Rows from block 10 of the encoder of a small image VAE, named by matrix and row number. Rows with one number belong to one neuron. Each number is 128 + 24 x the weight over its row's rms, rounded and kept within 0 to 255. All counts start at 0. Numbers have three digits each. After the name is the row's rms in percent of the matrix's.
After each neuron's rows are labels from the 100 images, of 14976, where the neuron reaches its highest value: "patch colour" is the nearest of a few named colours to the mean colour under the peak. Only what is clearly more common there than usual is listed. The data: photos of plants and fungi (iNaturalist).
# fc1: MLP up (encoder.blocks.10.mlp.fc1.weight, 768x192), inputs 0-191
# fc2: MLP down (encoder.blocks.10.mlp.fc2.weight, 192x768, transposed), outputs 0-191

fc1.312 101:123139081116165113165109126131123098118177132141169109146128138138207141135102111144102142158082151120121091122136150122110152128148106096076104108114105121142153139150103148117127128111123111105104125123099125113111138092116153164155111189060113118159137129129132092131151157175143120123118182113123106119130119165119150111156167114111153160137149112106141107143137108116135123134135159120187139126075097101133122096137135139155122150161127147144127122092121117113098103119081137125108117107179146060147122142110160105126120100118109121132142137101120141124129152084170140167
fc2.312 101:128146116096145141139123161128129125096104098104149112114150124157119121148118125164124161137143108085118142075110101148122098128138128107087154113091122132166104145132099149135156174151147068118141092110163135130124155126152128096108106111163117129182138119147123076099107152109181146123078112089121134175140135138177159114137048149136123118113091143165123138125100135110130118115080116130134118116107101127126138099204118141128135096126139113139130123129185146145130129113153118114091155149144170124124134100139114120140116165131111189103114143088164129116138138129107137140
patch colour: grey

fc1.505 099:140108123078127116118156110133099100111108126129120153137137146146134131146086123131132122110147193174135121112134090151150159124134136120123155136110102127163117159153116159129166104143174141115146147094156142138096118098118175113144130132110133151091124067137166131144086130132131098130136139150162139136072138104075143105120146132140097135156168135144122137121108133099099109136131122145159060157145097149137120077145141154144094145161131078132119200099137129137131107081153106147115147102147152129113122113131132136076121137131101131117082154120147122154117144084101155086
fc2.505 106:124196142154110140129149147169148128137083094146157162126158136100148135135117119139127117143118121144130190137147177152094115121097125163096143115095150083134124160121122126112131149160125119085162073122141151108131141120126088110102107125092080111131127105127111148160149149123146121138122101133155144117152126127130156118155098127084141115134115124161120128164078109115122106091146150108126146079093131118121143081155098081112142088124124149144132124169134089106141134111132167130138149157120162108134141101121151135121128153145080112176113136143068110147162070129088127126
patch colour: brown

fc1.71 097:113116128112145117125141119136118171108120125127137113132096178136112121122120097113139160060121111113150146080169135067094147157115087121152140151138088169134109183129133117147164117136178115123134129146153117140093138125163154136103167132119127136142119129140122101138138109174093121104163134123108138139122155174093162106107134140097118136096166157135186082107131123126145144129116135097137120143087127105110168112141151182157123118101141134119063123131131137160187132119142123164113108148115111138152133133166130134122140128118131153159121128132156111121155169188150128083
fc2.71 093:155145133139106119123167138118131105152152150097101149156155131131087116123092147139121117161121115098144089145116100166106145109129123181126135153171128148059126139121089171146089154157102121183081085126152094127149144120131126102171083119107129109138117087131173109135128138129101123209098120138109145138175127158146126110142154159116103139140107108077121107135153161104109156080109135096127129137133094142141130136155086095112099114124133108141114129113106129132097127155128143158127158178104132164121117134146129140114107101122122141095150144131128143126158122075141142129
patch colour: brown

fc1.3 094:116116119097141170098144124118124081116094106131095117123155094117073170110106161120142151128118113166119128124112089159115146158163114131140129144148121104101144177086106106155134136133102133149184074124123123161127103114112133152088142176143121128148157127131133090132202136190114151158131148124092129141122131159109114107202138129114160129121111147153128119147162097144107141142134138168095095102110144119148182102105128107111120123131124132119118134108144130144121123134114141139097086118100100141056141120137124112139098123115186121129152140136134103115151123123166122100
fc2.3 121:150108104145105167154131135148113141157132118136136073149116121122122169119095162155128140104147151142148146158160135135096136151080137152116107139102090094164117092115140163117146116145126095146097112145152074138172147148172191130138073133125138124172126156115088113105115157117169111125125136124152099114178141103115116122170111142115103162138098095136122103136112124121138153101137151140133157099100098107136097113101104109104110136134140088113106130103141111100133107108141178146098130154159120072140158159150096136076124154134138177124144171101146119133141113128118123152
patch colour: grey

fc1.766 121:125113127113157149115129103157148121138126164158116118110095165154157107100180110124132206076131127132111108142117151144117126138151118179125144139105091112138127155119129124102078094108150163174118165167146124157133141131101165135134124165099136152113141124103120116148172134092176163153108148119119127121113125165101158151117120094124157150140103110163130147104096147108174149131135155125107095144165112150128119116123109127125103129137115117106124144135064086084124127115147099111167112163107115163144107113116121113128157093136108137122067108113118151121065109134108097126
fc2.766 104:175145128102113149131114133083125104123125128132175138116152140149121126140103122145155156171101123086148149137167095134122078154121175127111160121152132115111147111126136113090129138136124093145119160086071138143129150097133066117132161155113108091163084163107125137126112117122125110130110122114136137184139134122119100105113140133093168149157104137115151170169128157115146140174088122132152150133130133122107130164137145109175146119147136133138114119125112149176139165143103168139117100141170097113120116126085120113140105089133133121105146108119169065131171098082108123090
patch colour: pink; white

fc1.642 085:121134121104112103107126180122127091139112127110127140119112107126141157077149123127151160126085093124172140131156111096149154136136167059132151131138159126113152113110168161148122108134131126091120135104106134129147098116077147165142101124135129110127153150142067089130134140148162098152159091117118105125117118153112130128151145115147116084064138140153113128157142145146139154094159140128126151106115153147166122144129159118104133130126126177167141081137101099134106128182130176153169143091104147147152116152109128104143097095094159124068107118128132150131169133112125126092
fc2.642 082:124087146102174088134092133121143129156158122108133138126122113104124111137123142086158110116084135165078099134125119159126128147124095140104132155097113198130117137109113117106134096115114081111122149121135111140134129149120166082153095138156153166152104145118094162100123166088201097106113113135155142094110145104165104146127148092098102155148146118151093124129119143135142193141138126144119142121117148153107114108123120157110123142058149160144161134152129163109155136183123120105137129126116141177134117150143112115144098113149118115161171153152100151114160138129128133135
patch colour: grey

fc1.749 106:119114093105163057113143114107168135158157134126156146142119105206132102127133134115124155169102135126151112123146131174150119084131109119137106092110115137141129129124131125145128168139093118140129124079102087143124147143126153168114122152160086142126146139111144085119142129156096107162139155130146112185111085157078129146132147131074099114150098130122118061140147114115133135137130116098120146122117127097129134118107132124117100105163129152090144150136137173112107102162132152120135164164110163167124135164139143120151095065148178119107112114141119105134144107146141133105
fc2.749 153:125130095126125151131135145169124156145132131115099157123117091117090146126107146096106127176143116152109097098059129139197093128156143156065150086121161124136101146145103135168112138140130099103200109100126122123107126135163142109162134159130122138104131110118165140110137114146100122072133159116140103098100117135121129091129153127162105104120132129104157094158144137172126125136134051144092138141119157098105122127120110114109130116158154089143132114154106143119167127155154111114166110108123150155151141103138147144147180117134138138138113148108103178150097114134118118139
patch colour: pink

fc1.57 111:103110146135146137118087142128131155165125079139115149112128109126116144096124151113140116117148093122108124173094160165110184157100098147135095166159156127123137144147086103125177115135102103099116155100195094098140110156120100126100098106116165165138114107117139200116118143103113093085148114121134112136151163141161124112117150139136157116126118153122098101111126087142084147147140117170108143156124156186127153126125140117136132112151162174121182155142181129119157123111134142128105132155101135124135129121105133121073122146127146162162127140140139160132103142139131102116
fc2.57 094:143110125094090138142108134109129097182129156092176140102091100132158148123144132110136134145153146098106175133164097109122075158167125127107140091137121135119128093135128150136136126160088133115122152119112131106151123108156096150137093186120141133121129145107175107126126076134130129150083186153171097130119105093122139137114131206113118119134065134089132135160118139132157113113101165131137099133110150113128125112098112133106145138124145083125119127141143149117100165110160147111139125088104094109164122147148156137163160072118099123155126098111139108118120112095133137121
patch colour: brown

fc1.448 126:122138135140110143138078151102141100149094147150143122093088147108132165191105127139132134122112105138093143109115178084125120135134143107119124092102135134134066156124136143111118147099120095150115096171126166078138142153129118130105132139141135145138099131159068129137155118171121080132091138159135140136134118109137109140158132132127099114110097124157130164089140119148128095124158143129123112107071169172153117120133078106113155118129113138138088121113092082112085169165126153149141103130142172157143118102104168111159117136145163116145097133144105161133156146123156099108
fc2.448 094:097141094120084093114127138107122139114190133060135148169146097122119092102142120139131157158095132127105098141123090146150096125130155147139123164106155157143159076145129171117151145133129115136181168124098081145118149117158134136127136141165132115067145137132101102101081171159110130121111144153152118118117169126111142109088143135144082126130083185151104085147157145130118138140115120162125160114110115121149122118126103105127162141109129108124123125118116139152117125103120138142118128113137123089070169160103161100133114135117114157155139121076133098159113136123126143096
patch colour: grey

fc1.109 117:153090072149135106132115123076117127137132093107091165109112181147110154140118106158149126130130138117119117107125120102129134119129156092116129124111097157144159142120152134160115127115123124149098147147136133119157133116176114137149150079107124149133103076128132146141154118128173104110146158103126152133145121151067157126158121137175119109142130134128143167154103154153111153128090108138125110142117172111146104124113075082178170139099112148081114123122128154124126129159137128114140096135080153095118097104132161122128130133127195146133123144070120137178125099110097091173
fc2.109 100:112098125157126134113134130127141092093109149139098108108159087115121143137121132112168104160148096129133127136112122137119132128144139128123171109150122184123133156137113151112144118139150119092134132112156130163147092121137089097074125170162133131109117154146139112139169125138105161116138149160170126155086110096189100148151132108041146130151118137119143120127143114185130112122118117097145133077099088148111153149119101136148092118090135132127166143123154126081140108156151112152124166097177147081168136115128084134117102124114119129101117149156113122141148173167106142108
patch colour: grey

fc1.58 126:123111146128153113139121128113146148110134094130157124133138125113091145135070173098099129099123114118150147147125171120142137118137109129112120108069130122118157129127110114124099123090132151181125153179124125146105177116101120157132165115120125088122133082149123147102096077125109177079097128162124154140177116113153127138172151106109133144142134114142158109143133136087136147097163115102135128129128135096102135112109156134136173162085111074110100147147163155190108108116129116143127134144142152144139121104126121169158142117138111157099167102122085130135125109169193142103
fc2.58 107:165121105096091158152134140085121184109107176121130114131125172117134143144123100121124119080140107128134161104130107101137133141162124104069113156097125155111119084139114138120092119148141170144138111102145143134121130136150142090105122138100162103146150141116148108156137136102169198171150168110108110111143126142114082167140132155128137123164095115108071127152125144150115100144172128124106146137090125135141118102153133104113141160102108111117118146149119132145102127162062165126174098140157130118124106114111098123159170089117135128120109129123143156112186110119115155114
patch colour: grey

fc1.534 101:142120098091097115131124127139105108140169154098148140120150147124151135100120119142145135111115128145117103154117103156087110106118116062109117129162165107167129128120104170114090151100117105116092130152105135116147097110130142186168122133130144127134130139108133150123137151140165125094121131183130135127116126125114185083128136142128116084131129125133120133121120122143092127087176182133075128157093142143101065134131137159092105131133107132157148137095118149123144133150102134142145104100103105119104151159164129077180126063163094140152123105161100144176129157138121125121
fc2.534 101:144137114131139094137119110099178181165112114113110128092100116117069140130168151128091116097130143099132132125140138125132111113127126135167102115105142148117126123096143130101134137139142067146135170174107096135120122155135102112101154157114139173147131163126118188154169079088142093157127132136087101142115080124122137132159123135171138117132106116090133098161148085097185112135154112135098131117140117131113138139080101140135146141085126126159148146138117129150140130148152099166148121146159113179116150166151143115115162139089099106087114128120101123123159128110170137138
patch colour: grey

fc1.97 107:122153116068139098133136074131104082153083141087122120146097125164095125124083120141140138113108111149093141125191137207137172142167124148155114124140121144140189151149154122150167149120133172097110134107125124154136136116101124108173109155150133173126150132122098094145101166135127136165140125103118166164111124123138133154140176111086174134142121091144126113152123130132110163142120151136144131106163126122155150157128102166121140096112113122107148169141137131109112153139128105135068123127129119150100113105145130121129114103107125077123095120116156093135122133106112143146
fc2.97 144:121108139109067121134134147119139104104119109130129105118157156099108127101112111104148157074144102134104164149142111103138099132121116112180124148169152133117203078138160139057156125124106135169087142137134101116166155116129100118110163118111127100135114119102107105138125121118138117124118157096151213144118131098126123113142151133113162132121093152129142147125115177096107123120124135128136135141131103146111159155119140132142141126149109174116156159111118121183143150129139155188087141133122108118100112127135108161117108163140130143166152125112173098095161106095112147144
patch colour: pink; white

fc1.50 126:132144104111096131077106154151139144136154127113142128134090131158132091124124129121134174117136126140118130104113082148141064135139157126118112099132158115138164147110105175105156134159121156112115118082116125121107154132131081085115108147148118149113145098161134150084124135129160126135124171108171127133121101125164104098164164122145143149127108108120127134158146116112134120148108094105128083141164086157130162103138137111150073132165146132088151176076135070149094131089154140153116098085119149124157134142105155094146148118101140174140130124114115133096104115107077125146
fc2.50 143:129111151124087081129143112136147132084126148131123091063127155124103131181092113138173130126121130176152194158144167170123180153100120128145125145148133180130123106131196158147133107111136114153174131121110144178143145127120110087146111095112120146146127149094121118138124128134122150120116103135119115119130144171119120131112060127113121136103127137125105153136143105089127141122159102105093095183110126110124136123082106139141125128137107155150104105141099122105143144089141148139126150160108153161147116106148101139148138092100113078130125113138132148138159091179130118104
patch colour: black

fc1.674 121:135129103135134107161103140165108178112116118124130136134145184131132123086133144104087129142157104124131103123095146117121140134125112137218117181150151131124146150143170100112139100111135106111115076150122116081116145138149104113119104136140139114095115130146146093093097081151153130118139151142096120109182161151114146093097137126106143109079116147139116135086128137156144141109167086143077155111160173102132145186128123097146131178166105139098161127147123145115140130099129135105134146147122110122134100120158111125084096162103112167125129145102107113156138130129122150113
fc2.674 104:120116112113138128126093092086102126167146156118108143122112125129120128144131131156121118102161091097108158120150103121169108116139164096106107095096118107133139110172066090137120106137099119186160119107059139134137140106107145133109092149135131115177132085130198098160110156146166123128121135122111139122118120162093102131100111151114147134152172148104139148151148094152083121140147152113123120106125184111132147114126146142131124067120116155166117128095118133145119137141111125117115119147188126127151149146134151058105119109135150139121141157160173127117149125106107131133
patch colour: brown

fc1.46 137:127109147140160118087098128099137159124155113121156116125108148157102147140144130120133150124148108153141140139089143088128138098124121154088104141151147145103152115109139123137090088116154132077098139105156167121141144141139064111072167138121140118107148084137088095131126100087137128154153109141134124106150154126101165121132118161138092160107151144174149137103082153118154160113109142146099109138108138155103133130089117169143116166116126095125134115111122190145074154136143167099120181174152124155130136134132101113130114165128130143131105124091112134148097131092156141077
fc2.46 111:182108148155174110111106133163146114143156120160110148101163127123136091113091100138169108125147135174124084142100089165152108152128112099134104114099122107129127078190137122123144135154129070169162141143097102126174139144104119096114151144118145135119099139159131126161097148156133159103127144122089114147153138140154164131127085112110145149119115101129117152121121133135159103136127126127177121107141147103173130170108093108109105122090110196147138127111162127120138124109106114116149093109116134110132131162158109095089123117132156104114117161142133179132159108152133098154
patch colour: black

fc1.760 101:140170092135129058140092126158154119108116143123157090150103114150156091150147108078132101152136140145166143127143151125145142134116132138114128123112146079085127144112119117156125130124115086085130148100142160123138181149147146152120094124114119147198155164150101124084121090107103167102088129149143119106142128123126180129110132148099118116102119129116150179135138151132105133109150147122086120132131127123116166119133169153105120146152138120136118096138146124065090130129186141128153138074100129099123110111115094131164155127102155119128111125123172102139143163118147095109
fc2.760 104:104122135118096104165129197126120129141086121127108166155108134134131101163111128127112123122129127137112106144110181097134123110152147180088130150134146121144123147130140116112066128120130153098142086141102123123139107108125119077124124131132115149143162105126137160169113098088128159124149130140156047112106128158095125117164091143174151151142124141123106122094141137133119139162111080139143097108138145128131113139140084108144076089174107120191152114160129110147138102136116100103131119129127158167142112099107162131168078163124172139127118103152110146165117129148144127119
patch colour: grey

fc1.410 096:146137155114152119085138111124142141145151109149129106130134110081093118156129140143105096080101093117101100063126154113114133123097169112153143120080099131135154138116193131167114146130144136123107140183134131116111134123110090092134105152165144138132151107150139159150141119170077136142077136108127141174119143082096126135107096115122109113070137127168122100138145091164169116104168123156127146106127128137145109089126104157111121129120151126124110104110131112117149109124196132130113140134112095181161140103148134117148133159101110140118128158098114135161120100166108135111
fc2.410 078:118117102105147118128143107166118135138147100107197109132161134128119144165104125125175146131144135145099112121116160177100138173178142128147162138082116088137087143096133128124094145126140189147111097122167052108139133099092112101136100125131110123103075136108125080101146120139137119112140107129120131081129135133145098129114127148097141131142129131142120093114125102103116150089091130144106117134152172160173102158123137117152134131105133145142149113118116151101113177144078143139132130141098119164174125158107074143127110149108185138118140111145105136137160126099134137130
patch colour: grey

fc1.299 087:116097117111102115144111122134101143109148099110164174133120146164149115165128141185173128108121112139127112131131139129126128155153164113103138128109114121096111173108125119079104102097095160155098167111137160126161136133171089126113105111078119096151145132120156126136174086149147114107092151153158146132119138131123159166134147174135147121125108152160139130153121101127087176167087144116103110117110121139130139092116165108122143167096111153158148164159151129171092134109170120155129135154156110144090101088148134097102116110136113096113112105089107134149136113149132177135
fc2.299 102:169156132130072154130120152118133174158125142141126163146113097145140164101139119118113137163118145146117088119107066150123124133099121161087170112105143104143126130100160161124099118152163108132137112153130128112126132150133193118092135144126170136120125117144117101098132140135135157120171158163125110089203102133104085095141153143142094105171131129096099102115115130172085154132150131155107098114137137113123106102098136092137130135100137147127078132110128114093124164151105175108123123178155125121143147131143158130139135123097147129115119122140108179160101120114174112132
patch colour: black

fc1.661 096:128111120093114140087141123128155121127132118083135131145108143145130121108105163116130110159080121129108137114157136110110073167078162123112140094137137092125153142089101130100097122125136139157175133133177137141135164122126138124127110099147123078117084136126138129111119083135127131096076170151130096142140152099184131090123181130126162133147118102143158111164100125124129121126155147111131118108123078148155122120111139096150111083097142130101103139129137152191104086106152143149143128131168087146166108097131134118160130123107140193115174086103141119149138144134148139123
fc2.661 104:117087090152126150157143160153145124123176140148126130149130134153124111086104097146145156162110101114102110167139145150133125130113175108166097088121142174115109168188171136098110118128111083144149109138118123157164135160112165131074135120096179128124106132146122114095131127110152108114121137109132103093100177139137104181143096110082112152151143155131161125104173147123106146123160122137089148138155099111139143131118122079112119082137145141129115140096082114156146146161129122118098145091163149132111110091123105107111113141112097094130116141141130113119126150089132117164
patch colour: black

fc1.718 108:106127102134186142113128100154079124131106108132180142148107131120139129156154144116128111133103128134144146128115149118122123091154139123133134161113160144143115100114057149138162116154140119106139157104105133112120144164155082101148082154112141106050094127118134126100145101162119157157105128155128140146113125112145131103128155138164107180141109100099133151154120106137105115172139122159146135172147122099168125155093117126096091147134156124116180131116151130142076124096168129084118146106118150146115142137190104140096117095117070152128124147131139128114123108102143163108
fc2.718 099:115104147176133147086129142146080159131124136152138154118110119095138110105130155150113109127131139146139157167151122140108120139141108152098120123176094109111134123161125131115095121121105147133103134155129137150153089129101167110109110127142115123113110165077142134174096129166094136152107125166138116146138154117163157163112109142082103147161166149094143164154054083138104151111131126138101134133123119152123137096064104133127148113080062138142101154176123138132169154089150113124143111121153148146149095138175160113117129089134105132134084107148162130113126122134128117131
patch colour: brown

fc1.717 096:120134151148138115117151101106136117129139148162104055143137153138135183150146136143099165119095118123106081063103112109127166164128136089110138123148124114133139090115154077122133067096114141134132098149106147090144115095139133179107125115134118099109127126199114129140130124149158112125116144141145134115145147131150089125149090102151143156136085151131118144132108108152143104084138108177137159127112137178102109130113110104095178139128122153134111099144110115117089116112110168077097127138100181134140107126144149147114132161135116107131162151105118160105153123152121154131
fc2.717 099:104120077136121137100136112141131121147140111113107055115094135144152154149112122121128145123121147128139101171116118136130073115155146131152102119110118144177098142155139133169114152150146161130103160135129142141131145098090149095121178103165129147131133141100110118108140127089166162105156125123135090125133163151137115137123121103149146126158133126132077117110073147092066101127127150121112179136152110141130086084150133162161119153129150087143146153142147143141202126131153140101141113084125117129111113152128119107114124114112141163097137145099176137141082094092139144162
patch colour: grey

fc1.707 141:138094121135121136150107097147110118136161115122164174166153173150122116134119178118150148102148103147131097100090119158158151137122128134119170136159142142102125114140132137141113150103101123114131139156157120150169119162124102124175144111098111092116152148129179106154143089124149144120129134106145136142114133111102143133136126133158161115073089123161131099131109067151133145093115146136133099122106150143136125110100089112112132145125132144123096128163121127129119136103111121100061094113152116176105072141166127089115129139132166108106176133099092128124058108152126186141
fc2.707 112:135127153124122160144115137130141143133099147086145173109099102103114105061134094121116129172133163100135135085148122148138120143140144148135146157123117096115158106111115131086094122148076137125144118161112129131110131124163152160105148186164170073135146134145095137105123111152112125128136156154101129130113148109122099152114115108115118157178118155119103105110141114171145081163121111169134112097147147124128115147138154140084137141166105124147191150077114103094121161158136131141167139109105129077107152159109166108129143096112093101146095113120155133133137102135128150092
patch colour: black

fc1.763 110:113159103077127142124126122144119122135143105130168118115122130145141078142163135117147137086137129168117137090123156107152071126130108149126130118166104149125092104117118141122097136152068126177122141111106154065148109159132114118106078145158177166138121128139120128146130115093110120111144070149180105139107085112173111115157131130132109119142142115153140085112096169109163143134122127133105130154170159175089143135077140119106102095150132132102143149114137165150078106137127153101119128158136132137109112111126130100132126119140147179126122163101165155130118106143119165123
fc2.763 101:135133171170128064105129137095210079096116140145161095112135111130131137105116161124124109142115081178111139131122118145159112120081123154113167149127091136148177128152090140140146121144131159086152159112136117174111125113100115153138145105105105126129119126108120112114094099121115134141126113156183141095164131148165134139114113108142121169146109108107155124146076091126126153109095118099140119088071108127178097146112107091127104159105150090147137134127128129153156136117162151124131136108118157126105132103158127133100127102134117139096140138170120153114093130139149146140
patch colour: brown

fc1.10 091:134118131135108106133171130085138113138126089098097123096090108111122135152089182157165154170072129120135092122129076104140160084116162160152137145125138121116110110157124107132110159145104145082151086125133140120119120093113141146118102118133099110078130126142138120121108178114135139150126132124114138164097127119134134131136127113126137116168109137120192110127155098136137099172136119158096095102158146091189096123114148123133063122137112132121124156135101153167080151131119161131135136145161147086097124099129110094130178147154126145127117124110101162127147138174127130146
fc2.10 107:140106157154169145131140123185138155129095119155159090134100185123122142102124098146140155169179138109135169135151144101163112142115111119149129117160147109124111125126157141110136125114109128114101150161134117103116119122129147122114160102093126096126153094128105149088114199151115147133119104100083131141097146117116137097136117134162140147143154169160099163076161057103133098110117113094131107095113148146117108165065153148164143093121114155138136127126120126176178106106102111126136093139167105131110134078132110137128111142148144130126110114107090119123144108124116132110
patch colour: grey

fc1.561 093:131123128107155132061121133099152179126118135086141140144070104125110125102124129127099084128122151133140096127143155119169103108118135128150130103138137108116167180115129107128133143108146142116169110134110108109120173137126139109123112115105149127133107170089108090103112128128121165151119153111146162175095099138042131100114129118117131146131163157121130115132172114123139123124142116121135146165187133104093143115088124136111105147159171122102121109118140128094091131113138165128168154094124138149097127129163106139157150152120154124096184172138105108122131164139178106099
fc2.561 112:100151108127136077132110157148116119151117117109102160105141140128095142126128104125136105171140123122157129089114150124155112138176176136122129081097153131140085153141141108132076127139113139112166106138105163154079103141162106119133158148134131177093127118101173208172174112116121087100140140109120094099116099119123175140108141147140113137089141104093135085112120124168135106126110101146087116124126128095128137134125133116113087144134169152115137115144152155129158156157116118128174117110136137153152113110131174142143127134139157144112122138135090182162163100120107122128
patch colour: black

fc1.641 089:153157129151114140129121084109062147169161108159122131174111191110140089141154111117117102142137113115113104100145131143124104145128155099134118100088117135137154156148151083114126160134116131156144102142116131128122116145143135159213155100121139156124084101133100130144136125126125130112110154130116136137188147105128178128175081144140106135143132110145106173151079142122137097107109092123086102126131129106128119118135132147119145116133107138115154135153091175126089145180118120115139125110116119107124141123133123131119064103140117149141101111086128149186124129139098093163
fc2.641 090:156116144154155131137111104143126106123141067158155104095148124149124152147152109165136134096137157148158160156135143097129131142129136154121099122141124134125120143111126132144123096135142122141117149174192143122170114118112096115116130151166158112136103132139115116154139141146069112183144098087112109149113128078152113117163142103125129113128156106163125127173101105097137107114154128094137115127115108109147102131129134126121133131055120131155169119094114093112171173056141095114176154117152133115092172163106133106097152114096134110153145136110140160104165147145116112126
patch colour: pink

fc1.635 117:145134123101104114110143104151169153092103079113143135114157100136107096117125121186125178149154160137128123142068126162108174138129176141159085137176078106109142124095092079081128107144131139136119131145133100176125149168128110130136133137144108141099106084176099105105138117142135152113131126123163124153164124110115156150149132150147132146133127145157124089133084137134127132181133097145165115121130153129116141130142148166140112122125126123111156105120106175154102113114150135086114099149115126117143101085147126094131127101099123118138174161124111176131097160125128110096
fc2.635 112:123115073146141106124106156141135146162102138128073140088128076128131130137112129143136148120119096161068143154085102144149153100134116107137092105141107169159109154128165154119104168141097148162129111135126091094122148139135137080140161099146100117170127160088124150144093110110119095170093142180135161121073139174082105147125110071162107156136161144148115170144136077115101129094117145133120128139096107157146130121127150093120126107121116118143135149109151102141113128117114151149139167141141114163133144153099129113111099134116136161111115131121130108120177132134104125146
patch colour: black

fc1.42 117:123131139134186092124143106126110087179059101110171128126140134148149101150139108090176133132136116131145100093118128131104123102132133128108126177149163162117132112189112152154150115145089143106164103139155114133101106145115140133120100147131140132102106108088135096156158090110127119125090134105136142151108137103110143135130130137144150147148075159151145129143132125117104122145104115151145110149117104120135135174135152120106105141117145129105129118103069142115099122136183082142119075075142122133120101127177099109123161154153147072134154120089132129116066119133124129113
fc2.42 093:141128141106100102172112102158176170143121149141124140117104170158125126127135150158086136137140130139126183122165138160129117146099115157121133181161112096129130109113199094087118119121066102152176156105078087109132101124136151127123143114108104137111115166122115159154108155148124125125157146161099107045115113114123106151111077147104158108130137153121133150144134119122088110139132118138104052141136128135106110118130128121149140120129125126128105156131154114140104117113094154111138145123127098145138112122155106166122154116132139135155123111148119181115170090116119118157
patch colour: brown

fc1.663 102:095159161139120100128104098139123148137183123134155143136128124138125136140123141150088119134115156087184103103139150110097123074102141083139136139156114056137133153142149122134169150098141188095106126144102145140120109134123154123128103145100148156113131158141172155129173128123125122125147119126099148120104130100103105117134105142147108137111127112151169127122171174076115101131117149089136108142117114105107080119157144125137103086112110125154094125104159142158160141124125071144157171126111156117100129169085108123161140147137122091099130112124131105161076121116127096105
fc2.663 114:138108130180110126144140145150129134140114103143136167150165128134079098155128155109151129104152174106149158167174150100129147177134161146120126119172129147146134155108127148109124126128144108134130138140149129148157146144092157117176115110149133103187113120118111116143130135116133099122128153125105110122164126148095172131144113196158114128115140133098138132160135108123122075126083141157123133094127130119120142141120146130111111131116104097136117112141125132144083112147125109141066106098193124111075143148159121162095090123086153123119098110101087125101140118084102193117
patch colour: grey

fc1.218 123:121133149102154136149135145169128099154163076106155122124119119148084117193118157113122154125131173134192119096144137157111100119151101132142095096106114126155097113152118166130159117113106143113107195113135161112130128141160135089120085171136084106135152111159110126118150092132121143128164111149129161132110073073149120110087136132109152127128124112118113150138113135151133101157117126162144113134110120161091135105106123140124142135149123118119154129140135145145140113127141106133102190150158153118089171095123109133149144107153093161118088154141142106199127133115103125131
fc2.218 104:167141122146115088116161167137169127140152130150156140110140103102145112087105121124143117162141095172105137096136141130157133137108127191128126145134079185110167135140129119094114167129150157112096122125141109136142152138134129119064149072108125082138086124161125096157087147167122164120149156118153115138163122157091127102146140119115140128094130075140155123181123132167175155094118142097159114099126115103154092115113119142136137157106166113139111103131116133133135132091118112124131114138111115120115130128110147119108136115124124088117137164132073115173163105099156145146
patch colour: brown

fc1.368 101:121105113146128105102154106171165113176153098116175110127131167127127095097112102134114114122129108127119102159132125158065123186098091104118082143135129142110144175166189140117107162100120154100105151086113127121131145132121128146122108111153152132143151107138110168141139153123134107141150110103120173151122121093112117130132148172130128130102108134136155149151120135132152100127092137108139149148141099133112118129143136138148085117156125143080121115122086115130150105091118134158119112101081108099116112171154154126146129093179133187142162152137094062157130126148146116138
fc2.368 131:157124117119092140150177097100134139136119118109140107124135110112131142160129143176115162078142128140133125130124132134119178105107168125165149161127107116133171106139149145098130132155118137186075115152137081126179132135129097063136119128116107104117082124140136117170110111128124152173096126112121140128146104153148148150144126113118087144126102100092142117138110120086116113162148131095115172164108123160147105174130147125149161112140087126152131140116096116138105110115121160171116123131125117089121102121113072158086124183094134115100140143133197115119152115145122112138
patch colour: black

fc1.469 125:089109127150115104128126163162093102144131105126155109086118136181121146140124139118139092153113139178148108139136126178157152172086096100118129129127128109169163148158169120142122120113110132155129104096127150138161117147134118130204127132106120137152130154080143152105104129162119114148120098076084141176145133139124110149164126093102130084152132130123146127165145093128113125133141123128145152126056112133113133117133079110121155124162128149137102124142105164158168096117094102115111095134126091085124132142116125162187093123137135136113097111114139144143107087119133127140
fc2.469 098:139149115097188141129139119110174154117173136105125101124169177122105130088142140144149180116135130151088109119174145082130109115155147141139148110107128114092110139106122101116117111127124113122135159137146074122122166085120103133139138118131117103131111140154066096141124130066134095131073130203118147125132101119160104114133138146169142157106102115120168112122115114149150097125116127139147107127157164122142139181166100114105129141157127140086182110122109145116089123147150139144142128117141135148149119133137136103135122123075123142096159129169103130087164137100122121119
patch colour: pink; white